{
  "arch": "coatnet",
  "model": "sound classifier",
  "dataset": "read English sentences (LibriTTS-R)",
  "train_examples": 15625,
  "noise_aug": 0.002,
  "time_shift_ms": 100,
  "n_mels": 64,
  "hop_length": 640,
  "input": "log_mel",
  "spec_augment": true,
  "win_length": 512,
  "targets": ["voice"],
  "num_classes": 2,
  "norm": "rmsnorm",
  "norm_position": "pre",
  "hidden_act": "star_relu",
  "mlp_ratio": 4,
  "head_dim": 64,
  "fused_qkv": true,
  "qk_norm": false,
  "parallel_block": false,
  "dropout": 0.1,
  "inner_norm": false,
  "moe": "top_k",
  "num_experts": 16,
  "moe_every": 2,
  "expert_mlp_ratio": 1,
  "experts_per_token": 2,
  "shared_expert": false,
  "patch_size": [4, 4],
  "conv_stem": true,
  "depths": [3, 6, 3],
  "widths": [80, 160, 320],
  "loss": "cross_entropy",
  "residual_init": "scaled_by_depth",
  "optimizer": "muon",
  "muon_scale": "original",
  "learning_rate": 0.0093,
  "momentum": 0.85,
  "nesterov": true,
  "orthogonalizer": "polar_express",
  "adamw_lr_other_params": 0.0009,
  "max_grad_norm": 0.5,
  "ema_decay": 0.999,
  "magnitude_pruning": 0.5,
  "max_steps": 16400,
  "batch_size": 128,
  "epochs": 134.3,
  "lr_schedule": "cosine",
  "final_lr_fraction": 0.05,
  "warmup_steps": 820,
  "weight_decay": 0.009,
  "adamw_weight_decay_other_params": 0.05
}
Rows from block 9 of a small sound classifier, named by matrix and row number. Rows with one number within an expert belong to one neuron, the router's apart. Each number is 128 + 32 x the weight over its row's rms, rounded and kept within 0 to 255. All counts start at 0. Numbers have three digits each.
Before each expert's rows are labels from the 100 clips, of 14976, where the router gives the expert most weight on average: "peak in band" is the frequency band that holds the peak; "top examples" is what is common among them. Only what is clearly more common there than usual is listed. The data: read English sentences (LibriTTS-R).
# router: router (model.blocks.9.mlp.router.weight, 16x320, trained with AdamW), inputs 0-79
# up: expert up (model.blocks.9.mlp.up, 16x320x320), inputs 0-79
# down: expert down (model.blocks.9.mlp.down, 16x320x320, transposed), outputs 0-79

# expert 11
peak in band: 1000 to 2000 Hz
top examples: voice: male
router.11:088121151124099143152178167137113121169122102122180147102070134114092142040096139099140128144131092093149143093097113166117155100091121109090219169136147234088158111160113100136138099127163138167170140158139097136118084144044125122169178166
up.0:128128128128128128128191128128128072128128128128128128128128128128128128181128085128128128128128207128175128128201128128128128128128128128087128128190128128090128128128128128081128128128081128128128183128128128128168128197128128128128082128
down.0:128128128128167170109171128128128165128128128128128093128128128128128128128128175128128128151097104148128128128092212128128106128128128155167168128036128128165128082128128128108128128128150175128159149158063128128128159039128151128097193128
up.1:100157079087179128158117100128158169172128128096128116128128149128194128128128067149128128128128144168148088099128094077194075065128128128128128157185059104168064128180128062106128106128154121128128158100128128128128128128092150128128128183
down.1:128104196128152079128103128152120128128121128155096128128128128128092128122089194128128128128196128107081128128176128128067128128163185171182128078084128118128182076085160167164128183128086128093140128128109128128099128150207103146128140128
up.2:205128097082128017128128128142048128148128071128105117096101100128128177128128128068128128146159156106128128175128103128111177090152183128128128157128089128145103160128128128154096128092094161106128076090087128128171065140128090074128128128
down.2:077128149146128128095152092161168128128169161048094205173128128149163100088107213128156128128102128174128128128165128082128078128085107099128128128128128097085158128128128128128161128161145111097128128128174062064084184149128128128152171106
up.3:128128178167128076085128039128128128128128128052182128128128128128078128128128128128165128128128128128128128128128128128128128128128128128128167193063128128128128128162128166128128128187128128128128128128128128128128128128128128128128128128
down.3:174128128128128183128184128128092128096128128128128197128147128097128128128128128128100146128128215128158128128149165128169128128128098128128128098128128091167178128099128128047182128128128128157128128128128105082044128128128093128149128128
up.4:128066128128087086071128128128189169128161128128061066168206089080128128091128128186128128170128097128128176070087183128128128128128128128128128176128128184128128073076128128128128128128128156128159128159128168128128088094128172128159128071
down.4:072128094128128186128162082128050128098128128094128173107096094128176176163128128098156072128128182128128128128128157100167166189073093074128158128128128128128128128158167150190162128171029185081128128128128128081128097085154128182081190128
up.5:128128128128128128182128170128157128045128128128155150155170128106128070128128075128128128056128128045203128128157083128083163038089174154073128128074218191128097128062102128128192128128166102082097128170128172128096093128128104163087155128
down.5:128128128128128128128128046128097128185128188128128101128167128149128128128128195097078128160128174166094128077069128165109104171183097096128128172186080080058128074128174128077161157128128128171128150158080078128095154128088158128079128128
up.6:128128128131128128128171146160128128128157143118154128093128166128128094128147123151155185062128128146128128128128128128189128128136128187128115128128104128128128091128083083104128128132128128131108128128100142128164128167128190104100099128
down.6:109167128112220128128128128091174140083092128128128061183165176126128128128091128165128088160128128128145142186128128128068128090093128037206128112072128128128162087153128199128128128128128128069128128128128092167116128128128070128190128128
up.7:100169186128090136157178193128128040107175072107197128128128128150128128127156119128128128120176176128128073128128113128099128128128174053139128156165090089097106057153105145164180128128177128114128112100104128128090128171128096112128128128
down.7:238128128128128128128119128128128128182109128128128128128128128128128088159128128089077128128128128128128206128128118040202128218128164128128083128128128117128145128128172128128162128128128137128128170241128128128128049128128132128128153128
up.8:103079128096095065060128128099076162144144128196128128087128128128128128093128128128141128128128128073154128186118065165172128128151128128128128096112128086128168128128177128128104180128128186128102128128207102114128133128144179128181128106
down.8:168128128189080186198128084128185128059128128061081128191128111052108091141101128128118148128115128182150128098128128045082104128100128128128128128097128190128165162128128145164157100097071128136166156128128148156128128128128054128068128128
up.9:128128191128118128128143167205181135131128075128210167095088128104128128128125150128128128128090180128128128079132106128077128079139128074128128128128128128128128181130128128128128221135183065186087128128128090128150051128128128128126168078
down.9:128198076141128092155083128128128128128128190128128128190101128128128118128128128079128128164128128109165128128127170154109058217078105128185128128128058128128128066086128128096161128128128186060128128128106128128128163128188159128128128128
up.10:096128128107111128188091128076128187128162089100128128128128099128079071157128109093095152128065128173172128183128128150128106128187069198128128112128089145128179075147183111128153079154128165128128106128128128166128128128128091157156169150
down.10:106110128099186128062128080151128066128128153128128158128128184128143180097149128128141072065128128128054128071128128157128183128128167061142168128150165128128106158069093128128150128101066128128142128128128128155128153128092190128128039156
up.11:182213128128128023166128128172108128128128128209128128171128128054128176195152164128128128093154075128128128024128128128155128128128098128214128146099154128128128128148128128128128128165128186128128062128064099128128128094128128074175128128
down.11:128065186112128207128128128128128108128128128128128078073102128128128160128128128128120182128072115097128128234156065128128100161068167128073081128153128128128089187128128128158093092128201099088128128128232128128068128128128128170128166128
up.12:071128128128128085128096178175128048161151128128194098128128050134164128192091099128103128128128128128107140158128100128128128118128128128193039128217212151139166105108119155147128108128128128173145136128128127154163128119128128128205128128
down.12:128128077128128128147168063103128194128128128128044128128128195188128090128141128128169153128152168128135205128128146103128128128155211128071142128075076132169128128136128128107080185128128128128128168136139204097128128151146128174074128175
up.13:145128217177128096128168109128102162128068081104153078158128128108128128128100128158128081128191172101175096166137128128128161169128128128103091104156178128161128128128128128128128128049097128128128161128093102128128177128098128091128158128
down.13:105159083089075191090128099173160177151178183148102128144174128191128128094172128108128176109106128128128128128176128128128128091128094128161177128108128147092128111128146092111128102128156089167128111157074163162128073175159128199142128149
up.14:169128053128128192095101081128173128128128076128128085128128155051128128128128128186128128128159128128168128128128078201128128090128168128128174128128055128110128167183128157094164088190078128183066128087128078128158128097128165180128152128
down.14:088128198156128128128128128128067128091128128128157128128128058196128173163128128049128128128128110152083128128128128128128068090151106128128128128087203128128203083091128128077106128128150171073128128163128172128077104128191084128095098112
up.15:199128093096128196128157174128121114128128057137154128170141081185128137112169097102151110143163167059072128128128096170113128051064128128128128128094128128147070084128128128128091128182128128082129128152128128086128128141128158096125128128
down.15:090128128128080128184123092128128165128111128128128089088118169080121128128132128128128128133128128225185128128079165111128128192096073086128128169167107158086186170160128128128217108128128192128128127128161128200128128166128128102088128077
up.16:112128128096128158102128079109128196128160146184086112141128100102097183189105159128064128128128128128099110128078094128128128119042170186128128173178128098065111176128128099128128114128092170128128128150128128098166168065128128169148128128
down.16:128169128157128128128128194128128128169128128058171156139169128128140128084128102108186128128128096143186128078198128128111128150128094128128149096093128191155198082088164128128128128128128128128099075086128128097084025205128128110095128128
up.17:128128153128128128128128128128103155162128128128128070128078080128128128128128128091075128128161128098128079164174154128149128155104096128059065094056149128101153128107090106093193128128168144078099164163165128182149207128128128128152178128
down.17:128128108128091108128128170189128077194128128159128203064097107128174089158149128128128128128069186128128128128093068167113128070128158128186235147160072128180161128174160128112029128128169156128128073128128128051081101143090128128128096128

# expert 8
peak in band: 250 to 500 Hz
top examples: voice: male
router.8:071159164081199175147140181098112111125160136133115152093081121143116121059119120131185132115151156141158142084097131107105152156135132141054171129088173159139156163179072100109150107120124116124170127136112079115113078167104141167144156105
up.0:176089128081128095128128128128128156128128092128128169102128180056128128128084198128128106128168128128087128150128128128087097128128128077150128178178091104086128103128204128170128128185128128128128128155103172128128071128128158128128101128
down.0:128111162128128156082173156128128128101163191157152114128128128193093162203186072128141128147100128108179128128128128128174161106128107128128174092063169174153128106128099128173128064128128128128051163128128040128141128128155128128128108128
up.1:111128128147005154116215184128064112128128184105175113190045175128102128174128128168173128128128128128128215109100100151128128144092128087128153128049163128128128128153115128128100128128065149114169087173188106128155128128152189128128094067
down.1:180097097148128112200073128128128104143087149157036142128160128128128227128128146043128128163128128077150101104168128128128128128128128147128150056160122184128087128080128159128128072188128152128136171128087152128092128128128150153147128183
up.2:091128077145099144128106151128081128182128128208128219128098128128128154128067128128128093128110106128081034168108152128155128128198105128080128079162128128160165128128138128087187128128112048128187128128128175102128128128128128172161103128
down.2:128176187128160128128192115128106128128118128046110056128128187128169128065128128128128128116128102128128128039153103128077176170054128146143210148128162128128068128164114128128059075128088161109077182128084128139077128128173128128073128079
up.3:165163049109147063162128167128096128093151128145183128080128128071098128106128173128128128128187128128104157128147093169128144171181150128128089092091128158128082241128128096128069172102128186163096128128128128128128101067128128182128164163
down.3:167140128090115128128214128128070163111166142128128101128096184162108128114091128056146145106128168115201128128128128142128128128075128139128093142105128143185161085168141184115128105128128102089157173128151128070152140091158128128128143148
up.4:128128128055072128160146128128146089128128128128128163095128162128171112128157146128086128159090099216128128128128128128128128128091128128128128093128128163150062128162146186114128128101088074128128175128128128128128088128156128128106128128
down.4:128066128152161128128128091157142128159128160128100182128128128160081128128128141128128108151128128141128164115150114128147148128128128206079128161128128128128172128048157100087128159167091176128128093169066128128128156100065128128128167128
up.5:128128128192186128170128128128128200083226128128128177128093128128034128128128085080128128128128128128128045070043128098128178087128169072128128128049128128128128128077128128128128128128128128128074128128089069128128089128128128128128128128
down.5:128128128068097128128188153128128128084128128167046128157128128128172128128153128128070128158177072170128090168198173128128128128128128148152128128128173128128175128101128128128090128128169128153148155128128162128128107095128128128128128128
up.6:128094128092128128128076071128216128148128173128128183047128180128128098128128094128128128159098169227128128128128128128155167128197128089165154161128128097128149128128048128128128192099128170171128190104128128179128128104073128172128128128
down.6:165128128128128128104154128128128128128128128128128095128172128128128128128175090128082094128145128057184163152128167128128128172039086162143171147108128128179152128128181151148128128149098114128128069128076128128141128128128161128026194150
up.7:075128059192128128128075175128181057128128084128128128042092154085161128128149160195171105128065216128164155128168191128188088128191128128113096128082128128128128145165128128101128128089128128128112128160174151128128086104084110128128128167
down.7:150128128095128169128161045153128128074128157205186153182153128168079106128160128128128171198148052104128178128097075094064160173128060075128183172109188128098150128128106157115128143128128128128091185099128157091157186143147145096128115091
up.8:061128128167128209128128063177128128182092128128092128128206128164086090128086128128070171128128128128166128128128128075128128128128128079128060088128128094090179128088195128171128063128089085128128128192161163053128128128128181128074128128
down.8:128128128128128128081128128128156169128190128128128128063063072128128128159128128072128128174128128075031160128098128128190147128128128166128160128166215086188099128128128047088071128128163181128093128128026086128128128155104099128128128050
up.9:144222110128128165128152150128083128096128128128128128128114128128117128143128079154150128128123128067079046090194128128115128128114114128158128128128179154128128166128128118190103128112128128128128128128160128128128107128128203128128154128
down.9:172032203110114169085200063128071128128128097113128128128159128145162128128128173128161140148132128170112177176128128128128128090128172128114128119128128128085117128191128172091128050161157153128128071128103128128128128083154075137128067119
up.10:155128208128128226128147128092104128101165090128096150052128158128141128114108109090220173128118182128128128100128128128128098115128163128141151108128128128081156113161128084128144171102155128128116172174128103128128101128073128128128189136
down.10:211128128166128029191128128128145161151128127130128158128152128128049128128128106128056082105128128138128128128143128063128128214128179128172096128128128122119128134128194152128128115128128128128146095128068177128128128128128057128128128158
up.11:128128188128128128161128128170128175128128128080128071179098035179188158128166128165128128083162128128087160128128128128128099128128174128128164082179128128128128066128128185102128128055128062128067094128128084185128165128128091159128128196
down.11:128101062128128128067128057101128111128163171170128226093128174128128103128128090128085128107151128128162093168102152128109092097128128066097103128090128128128128182099106102128128101128128128128128173169128148058074128091199186128176128099
up.12:128128128128128080154093128152078128156159198164128179097105069128093074104092215128174128128128128128170096184144128128096107128182128128093092128093071167128128128128178072092158128161161082082103128167128152154128128128100128100183106089
down.12:170165128128128147152128128172151128143106065062084175128112140128128166112112128128067128128128103106111150088149168100169093161076128143077128128158150128128116093151086152180092060128103162183128096068128167128128090083128128128152128141
up.13:157162128090158128073128128161128128156167128128128168169170128128128095189177099070097128128164087128199128128099128082187180182128128128206128128128128128128128182128128095091128128128128128082128153128128100082181128128128128076158128128
down.13:128128128128091128128128094047128128097158128128070178059128128164183170074128128128128153178096128157092128128128128174099128128128185128073128128057128128128128128108128153128151128100128128152128128128128128147128128128128128189128173128
up.14:210128089105185128101146179151128183155128128108128218128128178128082199155144170108128103128128128183154156128158128128102073180098075159168128206176128053112161108112128166128115150154128128128102128073172128142128072128128128128054145080
down.14:111128183140128128128128128128128071128128128128081101128128195162151128128128128128156112080165128132166096128084128170128110087160179173128128050087164128128128128128128071200066128128128196128128114128128151128193145128128050128184117128
up.15:128168128128150128084128191128128128062176083193128101173128128128080089200084093128188152153128128147079094147128077158145128128179109128128128049128128128199090128128128161181128128087056128076128128128164154187179128078088163128128165128
down.15:186128093128128128156110088168128102166117169128128128128167128176128128094128128103050128098081128096181177128128128128128128128128128150128128197128128128080128173162075128083128089128128093128128170154128096128084074128128128187068159069
up.16:128128145128066128182128057128128128128081169185066088174111177106106105128128163161128160063128128152057084179128103097166128177095156201109192128128177128102176128144128128128161128128180166107128128128040176049128184128128069094168067128
down.16:128128107172168128128128128128128112185170128128128193074128128128110191188128128170128110168128128128173171093146170128090128128174128076068110148128128070188128128075072184128105128128159108128128170076128128144164073086128128117146170157
up.17:128128072128194128128100108162070103146128094128178190020157144139151041179128118128128187097080219061143192147128128128128128128198128128128144128067128144128128104128076128128166158128181128128159128128145108128128115128162077128128128128
down.17:143103128128128074128141128128128128128199184128128128128128096128128120046128128128128128128128128177128106069128161199158137128151128128133128128128128128128147171128128106128169103067128128128173128045128141128128055128086128036128082128

# expert 10
peak in band: 4000 to 8000 Hz
top examples: voice: male
router.10:069163104108151129180161140121106084212116149106127131122180168153109072068095099153127121077140142161132093065145170144105178104158187108119146154126100158102149070146108102145160108091163136095173108196132081087123073115070069088123149163
up.0:128128076128128177074128128128079128161193170084164088128165128128128173128182075128128128128128077128128166169128128128158128093128128128084128092128128128128128079062128185128128128128128180128128128153128160128020128128128089128128075128
down.0:128172128104148101128161128077095182128082128128128226084090128128085077104079094128148128128167128147128128064169145128067128128180128145096168155153084083097128151174158099070044101109128113128149095158069099128140128091155098128128128065
up.1:087177092128096090212128128158097081128173128109176128128128128128128128128097128085128061128212112128128128104128086128081128089146167074128181085109128157096128128174128091128147057164128128096113151082128137128128165071102128128159128128
down.1:145060094128149149145168128161172128073128128128085128128128078128128128128128066175074128133103086128128050152128171128128128128128093128112105128173128143217152128093128128156097172128203128166128128149128128185128168128128148128081128139
up.2:083128128185110128206128101103146096128187128089154115048128184128121194086165151114128102128128128155103063128128083128158080128128128087170075128128128128128128086128050102128163128128128128128152128128100165128128128141128154149098128128
down.2:185128167079179128128128128128128128158075128200081128207128100063128128137128128128158096136095128091168185194106128128128128128076113182100177128128128128128092128159172128128046128160111128128128156128149094128177176128148108128174090128
up.3:067128066085128128155080141128128178128116176128128128158128128166128198145181128100108128085128128128128128166215128096089106202128128128155180128041128172099151128101128128100060113128128184128128128140092081072128082128128128146094128146
down.3:179154190128151128079167128064128112128128128066128100095172128128128080163128059128128163128052128091146128079096157128207128052155128065083056128182106091110085128176128128148128102111128128128077128163085128128214173164128128128128069096
up.4:128173128144128086062128128177052246128087109128014128128102141089075128128088086128094155128143128128145128141167128077173178163177156214128105128128128113128177066128128128128128128177128128113128090157157143101061141128198128128128175174
down.4:128128077128056128166081113128190042163156128108210163128140151080196128190181162094204128083128068084128128099128128170128051161103164062128128128128092100128128128128128128189128128100128175128128153128064100178128128128128128128107128088
up.5:120128128128157128128177097128128128152128128159128128128128148094218084150153112162128062098089103128124128128128128093128153164128189082172191110159105146176128128155128138082128204166152165099138112083165146128175165113128135101128163062
down.5:128128117119128082124128128184128060092128108128109128128188160148128200101152181128187128128128128065128147128128159159093128128128128128128104128052128128069109161142128128128128128087198068128128138109128146096128128128128128128149100128
up.6:166128128097128136113101079113078128072149075081189128095128057128094128173128128106128128183128128128168128099128058182175171184166128128072187128128128057128100128128128128098128128128128219128128128128128054156128128128069128115098107128
down.6:094128128128128161128142128084179128160104165128128128180128128088128101128063102092128128128128052210101208113128128042105128090077190101158087107164105163157128153056084102128128059158128099181093141128146182084104128149165156128172101163
up.7:205128128097110128105076104154187128092128128161153162107174128173128072165168074128167128128128128180078154166159155073128128103194086128157101061128128233163151128101128128128218128128128170153128128128172128153128100077166232128128176166
down.7:094128128128128162128128128128128128080157128128128128128092097081060128128174128162128128128128092068229081128128128157128128155088150078170128178152128051128128128128128128079046128128093092128156128128007128128148092098128070128128128102
up.8:179128103128128161128128128190128162153096093128170170128128177128128128128128091128128128128128128128150128107198166128128093075079128171128097128161128128128087128128128128079199128085128128128083182128128128128073160128128103159128128099
down.8:100158108084128100128128128035128165106128128128128105128101080128157128128128147128128147128149088195128128099063085167175128146175128084128128172157128063128128095128106165128128128191128128128164128083128128128179128128128128114094171128
up.9:160128158094128067128082128158128128128128162056128091128128128078128128128073188088128128128213128128085128175128128217076169128128128128078128154086157157128220128128128128059173076175128091094160128100128128077178128171128068128128128163
down.9:128128128165128180128128128128092128151100128198151217158162128128128128128161056128128183128058128128174128077128128086128163128128162128170194162095173128128092128088128128163155128070157128155094158148128114128077076128128159128128196176
up.10:128128128128027128162166189090128098178110128128128128128072128128128071081128128101099128105114128128077089090128128128128128088070177095128128128128128128128128128128128128128128128083128182128128128084128128187128070128128128128107145128
down.10:128128186128255128047110128128128128089151128128128048128157055128128171211170128128145169128078161187156174128096091090128128128128128128128128140128128128128128128128128095128065128203128097083128167143073117036101128128128128098156128173
up.11:086075192107150128128157116128128128128087087128167084112128128128156128104128066088128092119079128128128128149128085119128128148128180128128128162183099128111128128128128128170128094171128076128182081128128159177099128076163128128185096105
down.11:178128059176128128160098128128099128107164181140128189160121128100128085128098113150160176066128103128128128128145163091110071065128110117128107112128128128155128128128128106037128188083024188164128190154165143053165145155128159105059154128
up.12:160106157128128128089128159158128128128128064128128128128128098128128218184128128128128095128166128100157096128095155128128128159081103128157128128128128101083128128128087128128128128128162093128110128147067128128096108128128128082100113128
down.12:086078169128128128128128100098171175143198168160128128158128092158128079128128092083128109128128110149128128128128088108113092084183128128064161128157128156128175157128100128083098052128128189142098128142217191128094075073167054167149128153
up.13:128096128115128138148104128101113128128166128128128128128168116128128128081128079085158177128085128128128062128128128143128067128074128128107128183070128157196068128128092162139128128095128128128187114128128192166128148128094185170146128091
down.13:139152153168128092136236128128111128128078091194128128128096128128128128188076151191164128128134128128128128091128128075094128128149072128128178097128128128085156128128172128099128128148179128128128150153128128128094128176128094072128128128
up.14:128104128128104170084152099144128102096198082128128093101069136128128158108128128183091159128128128128159145099046128128128102128110128072096128160128128090082128128105158153128022103115128072128128128128128128128102160091128198095128128142
down.14:128128157128194128202148144137089128170073194128128128128182128063194105128108155094197104150147105128082128178170128171168144112154128128128095128128128179128161128128145104128193128161128128128128128148128128128128128128128128180128094128
up.15:086125128128128128144142180164128081128128128072169128100095085160128128128087142163128109128128151177128128128026128171128178150072128128128120182128100128128128159081128128128128174128190188166128128122080135128093045168128182128128128128
down.15:128128140128128071054176108174182164065167104151109088069196128128128128128180131128128128128159128128128183128128047084165113094128128128128128128128128128128059112128128128124179128062128128121088128065175128128191128122209128128066128101
up.16:128076128128128167128212156071128128128063128070090128076128172128128128046163128128082169186157128199128128128079103089128193173128128128184085159044128128159128128128164093128128128169128097128157128128128091128177190128128128128128128095
down.16:107128128182078128197128128103128167075205128147096236158093095155128128128156048128128128128128128065128175088162128157128106128128128128053169170128162128105097128128128128128091088128128128083128084128128164128128070074128128128100145128
up.17:170128128128156104128128159176128128148128152128171101174128160128078077128128128164128128128128128191128128042128091096128128207162128079128103128128128128062165128128128128128163149128128088128105166128095163151128128153147128128163128099
down.17:108163102085101165163157128144096158089172128146093175076128097128128191176128088128187128128167128104101128177128128128106128050093158128103160164128149085169128128105113084128092128150102104128099101162161128128086128203099172128128128145

# expert 2
peak in band: 250 to 500 Hz
top examples: voice: male
router.2:104135084175115138112163150147150090120180141211173055127176060209154147071142147145128127086160103119197174138065191165094150122183180104141145096141143145116094071163101100112124099104135093108213180134131124166131112129058028135099097116
up.0:128128172128161089128074128213128128093070128154128169128128128128128128128085128183095172128128195166128128178186128128164128128090128128160075128089128100037128174128099128098183101128128168128096128128188128128128128128096069096128128128
down.0:128082128128128192147158148058128154133174110128128094128128150174182156100128171099128107108128078112109148128066128128128128128128119087075169139175151198181128076128074128128111155128128118174128128075091111128070110128128153204128128148
up.1:128156163081128173128192201162161128081097107128148082128128182101165128128099114169128101166090160092027077128128128173128128105087105128128086128059128163161128128128100128128102086128128128082128128128152128128128108174117170093170097128
down.1:128152073128128072105128128038072181160128188128128158128107099128111099128120128090128167128182092155203179128128158079158128105179083047128182155128159128128128128128165128095128128128164128167128128128128111128128187071128128200083128128
up.2:128176128128094174165078128128146063161128097149128128128128128128093068084075171128165128128179128128128128128128128100087128108128128170128128128147128108128090075128072128187128128128128207087078128128128128186143149156174128128128154073
down.2:182128158175152106128128128096174174128128103128128128128108128144173128128190094128128128160094128113128180128128107128165150128128128171128128128128109086128164179128154056089128128181128128128128085166103128096050128128128128128168163179
up.3:128128101157159128029184128080150128113099168074104128128128102128128093128128092128101128128128128128100128128128128128170128128098128173128128128128068128128128128128128128107114112128162128128128115128128128128128100089128128128128179128
down.3:159128128186128128178128156128164099128190128173181159128107128087170241128128108128128128128169128084128128128128104145093181128164128161169128128128128128151128128166136128128128128106128092163128128082067184128105122085185128089146128072
up.4:163128186143053149186080128128128087071106033128088107128162128212191062123117117097128163148128128128069117128151183165091128091088128128128128133128128128079096088163128128139125128137071181057121164128128114128090172128128148133137160139
down.4:128241128103128128064128128128128128128128193128128233128128128093066091069067128166128128128128128128086128061188128128128128128128128128128211128149128141067186128128198128128128150136128100128194128126128128088128152128161128195128079128
up.5:128128080185183128128128164059128128097108093128152082103100056128128128053128128128128128145128171128176128049128105155085064128169128128128187081128149128128128039116128098128128128173110128128152111091049128105096085136128128043128238178
down.5:128172210128128128053128128128079219175182128128137212107064175147128089223200128145146094096128152128063128155128141122152128093116080144123128192164103128128173184179210182176128174128141128128106128159169064128128171128128128171117077128
up.6:156128128128097139128164195185128174157128080128128128128086087128128149109128128180128128128074128155128128098191115188110065179128090062119128083186128128128159198148128130150128073065079128149128128091128167067128162175216128128128104128
down.6:128128128128128128128055074067128086117128128056128128128128128096107128144087160128161165107128128040165128090064128172196128128046180163198092167128128128128150128060128097128128128128128144095170157128133128128128172128080128160102128128
up.7:066128128128128048128157128128095128158128084128133102128092128036128128128189154128128128153048056128128128128164175091128128128153128128160128128128128145158109128128178111128128102128076163115158128128128128156146151128128128128128128128
down.7:188128128128181187192118128128137128128197194128128156128137129128128111128128084144128128090128217149093083125128063128128128074094128128128128089128128134128128128128128128128089189128128128092128128128128128055111080128128076184128123128
up.8:128154128128075128128060128098128128166128128128128182169128128128065082076095098128076128128104128128128128128128188128128128128158166173128128128128128128063105128128152128128128090182060162099167128128128128128104051128147175128082080160
down.8:128128190102177128098157068086177167128128163166092128072099128100182128176177182128128093128128150128166159105128128220102085128128128128170177099101128128179128128128128128112128128128180128153076104148128205128128210148105099128128128128
up.9:128168128097150093128128128128159128128128128128128128128128101128128095128128128156128128152128128087128128156128165128128071128159035193077128191182158128128075128099075128099128086101079077110128128128197154128104128085128128183187128128
down.9:160128053128104128128168128052128089177155128128128128128128195128150128110102128079128101160128128108128105128128090151128128168128128061161128086067128128166128107128212128128128128128128128076029128128128092128175236128149128128063128128
up.10:128128128074197128098140166160128128128128128128139075125128094173128157128176190113128202128150142128127128128079128128090128067128095187128128060128128039128105151083164070130128101142128155128103074076128081062090169134128055128186128128
down.10:083128173128073152155131096128232118128046140148201128128076128049128128135128128121128128168128077098128098197178128128140200194128189040179128209128140187128064128128100162164089128079106128128128141216108191163112104128128166128128137128
up.11:128104128104136128128176203128117128128128128128175128167157038080205089128099128165128128098157151128128100128128146128199128128151128128184068128128156128095128128102128126137128095146108128128158128145128128036128155123128128128128128157
down.11:185161223128151128128128063128128128128128128100130128141128128128128128128179113096048128042069107128128069128128128051128128166128128128128128128151128128165189120128160128128143199128128151069128160074128128174128069128128128112128168128
up.12:128086178128128087193172091128128163175128128128128162145185128128128079128128194174086084128128128103128128128196128128157128128128055128128093128128128128057128128179128128151207101159128128128128086128128128128128107104104128128128128128
down.12:213172103128059128108128157128128128092128128177128128156089128171088128128102096128128128128128128155128103128128091128128151113105188086197128128128128159158085105128128079072090161128128181128128156100128128147072107128162128116128128180
up.13:086128166128158128133192151097128128117128145128128152128128157128095128128128128128098128056128128128137094128128164141128177060198186089128128103173128091082137128109128128207128136128128128111154128128116128123096063165059118010128128128
down.13:195096128123079072164116061128128128128128128209077112111128122076128128118084128128128107152128128128128128144128128128169128128128128162128128128101128179152150128128128128128128128205152128128128128092143105105128186128207128196128128128
up.14:128070128128128165128082159164044059147128081128106190128128062128089145143128128103178106128128128087128148128092160128128159128070134044128128093128128099128128128167128093128209128128128093161092118197096128128128081128128193128111115128
down.14:128156145128128055154072128149175128104128128146162128128167185152128105093128128128080128128085170128128128128206128102156103128128043162128128128149072153128110074128164128069097128128128128093128154041164140197128167089156102150128128128
up.15:128073193128036128162128095128128128128128151103049118110163128100128108128175128164171153128063128128089175059155128173128128177128128095112057128128128128041168128128105128128128128128128128138137188169150136128128128159076128166190107128
down.15:128182128146128128128128130128128128128155092128128128128095128128128100128128128128137128128128173128202071185089128128128171059146128128175218128094128132202128128186128128143128128112055128153157079091128154128082128128128067128128128128
up.16:030084128128128128128128182115083128152157090051204128179128128128128116111101090185128113128128119114128123128128128176128128158128128128105128122124153158128128102088128128133207128181139128081128084128073104110174128074165128098097128128
down.16:199128128128128032174168101081069107143128164128128159128128215102128167112155117128128128128128128128037128102128128078128183178128128088128128150128142128070047128168121173128128128115126166146090128147128080145128128173092115055098106121
up.17:166097128128162161128206067097079179128128128158128154128128206149128152128128128128128191128074128128081042159128128061083096128128128128128128201090128078081103128128092128128128069128159128128128104078186088128168208154128101128162128128
down.17:121128128128128128165096128174128128051179128128128160128163098158128213128176128070128091086208128159128218128195128128161128128128128174128128079128128147128128169201128055128128128128128128128155178128092128128073062087128128128128156143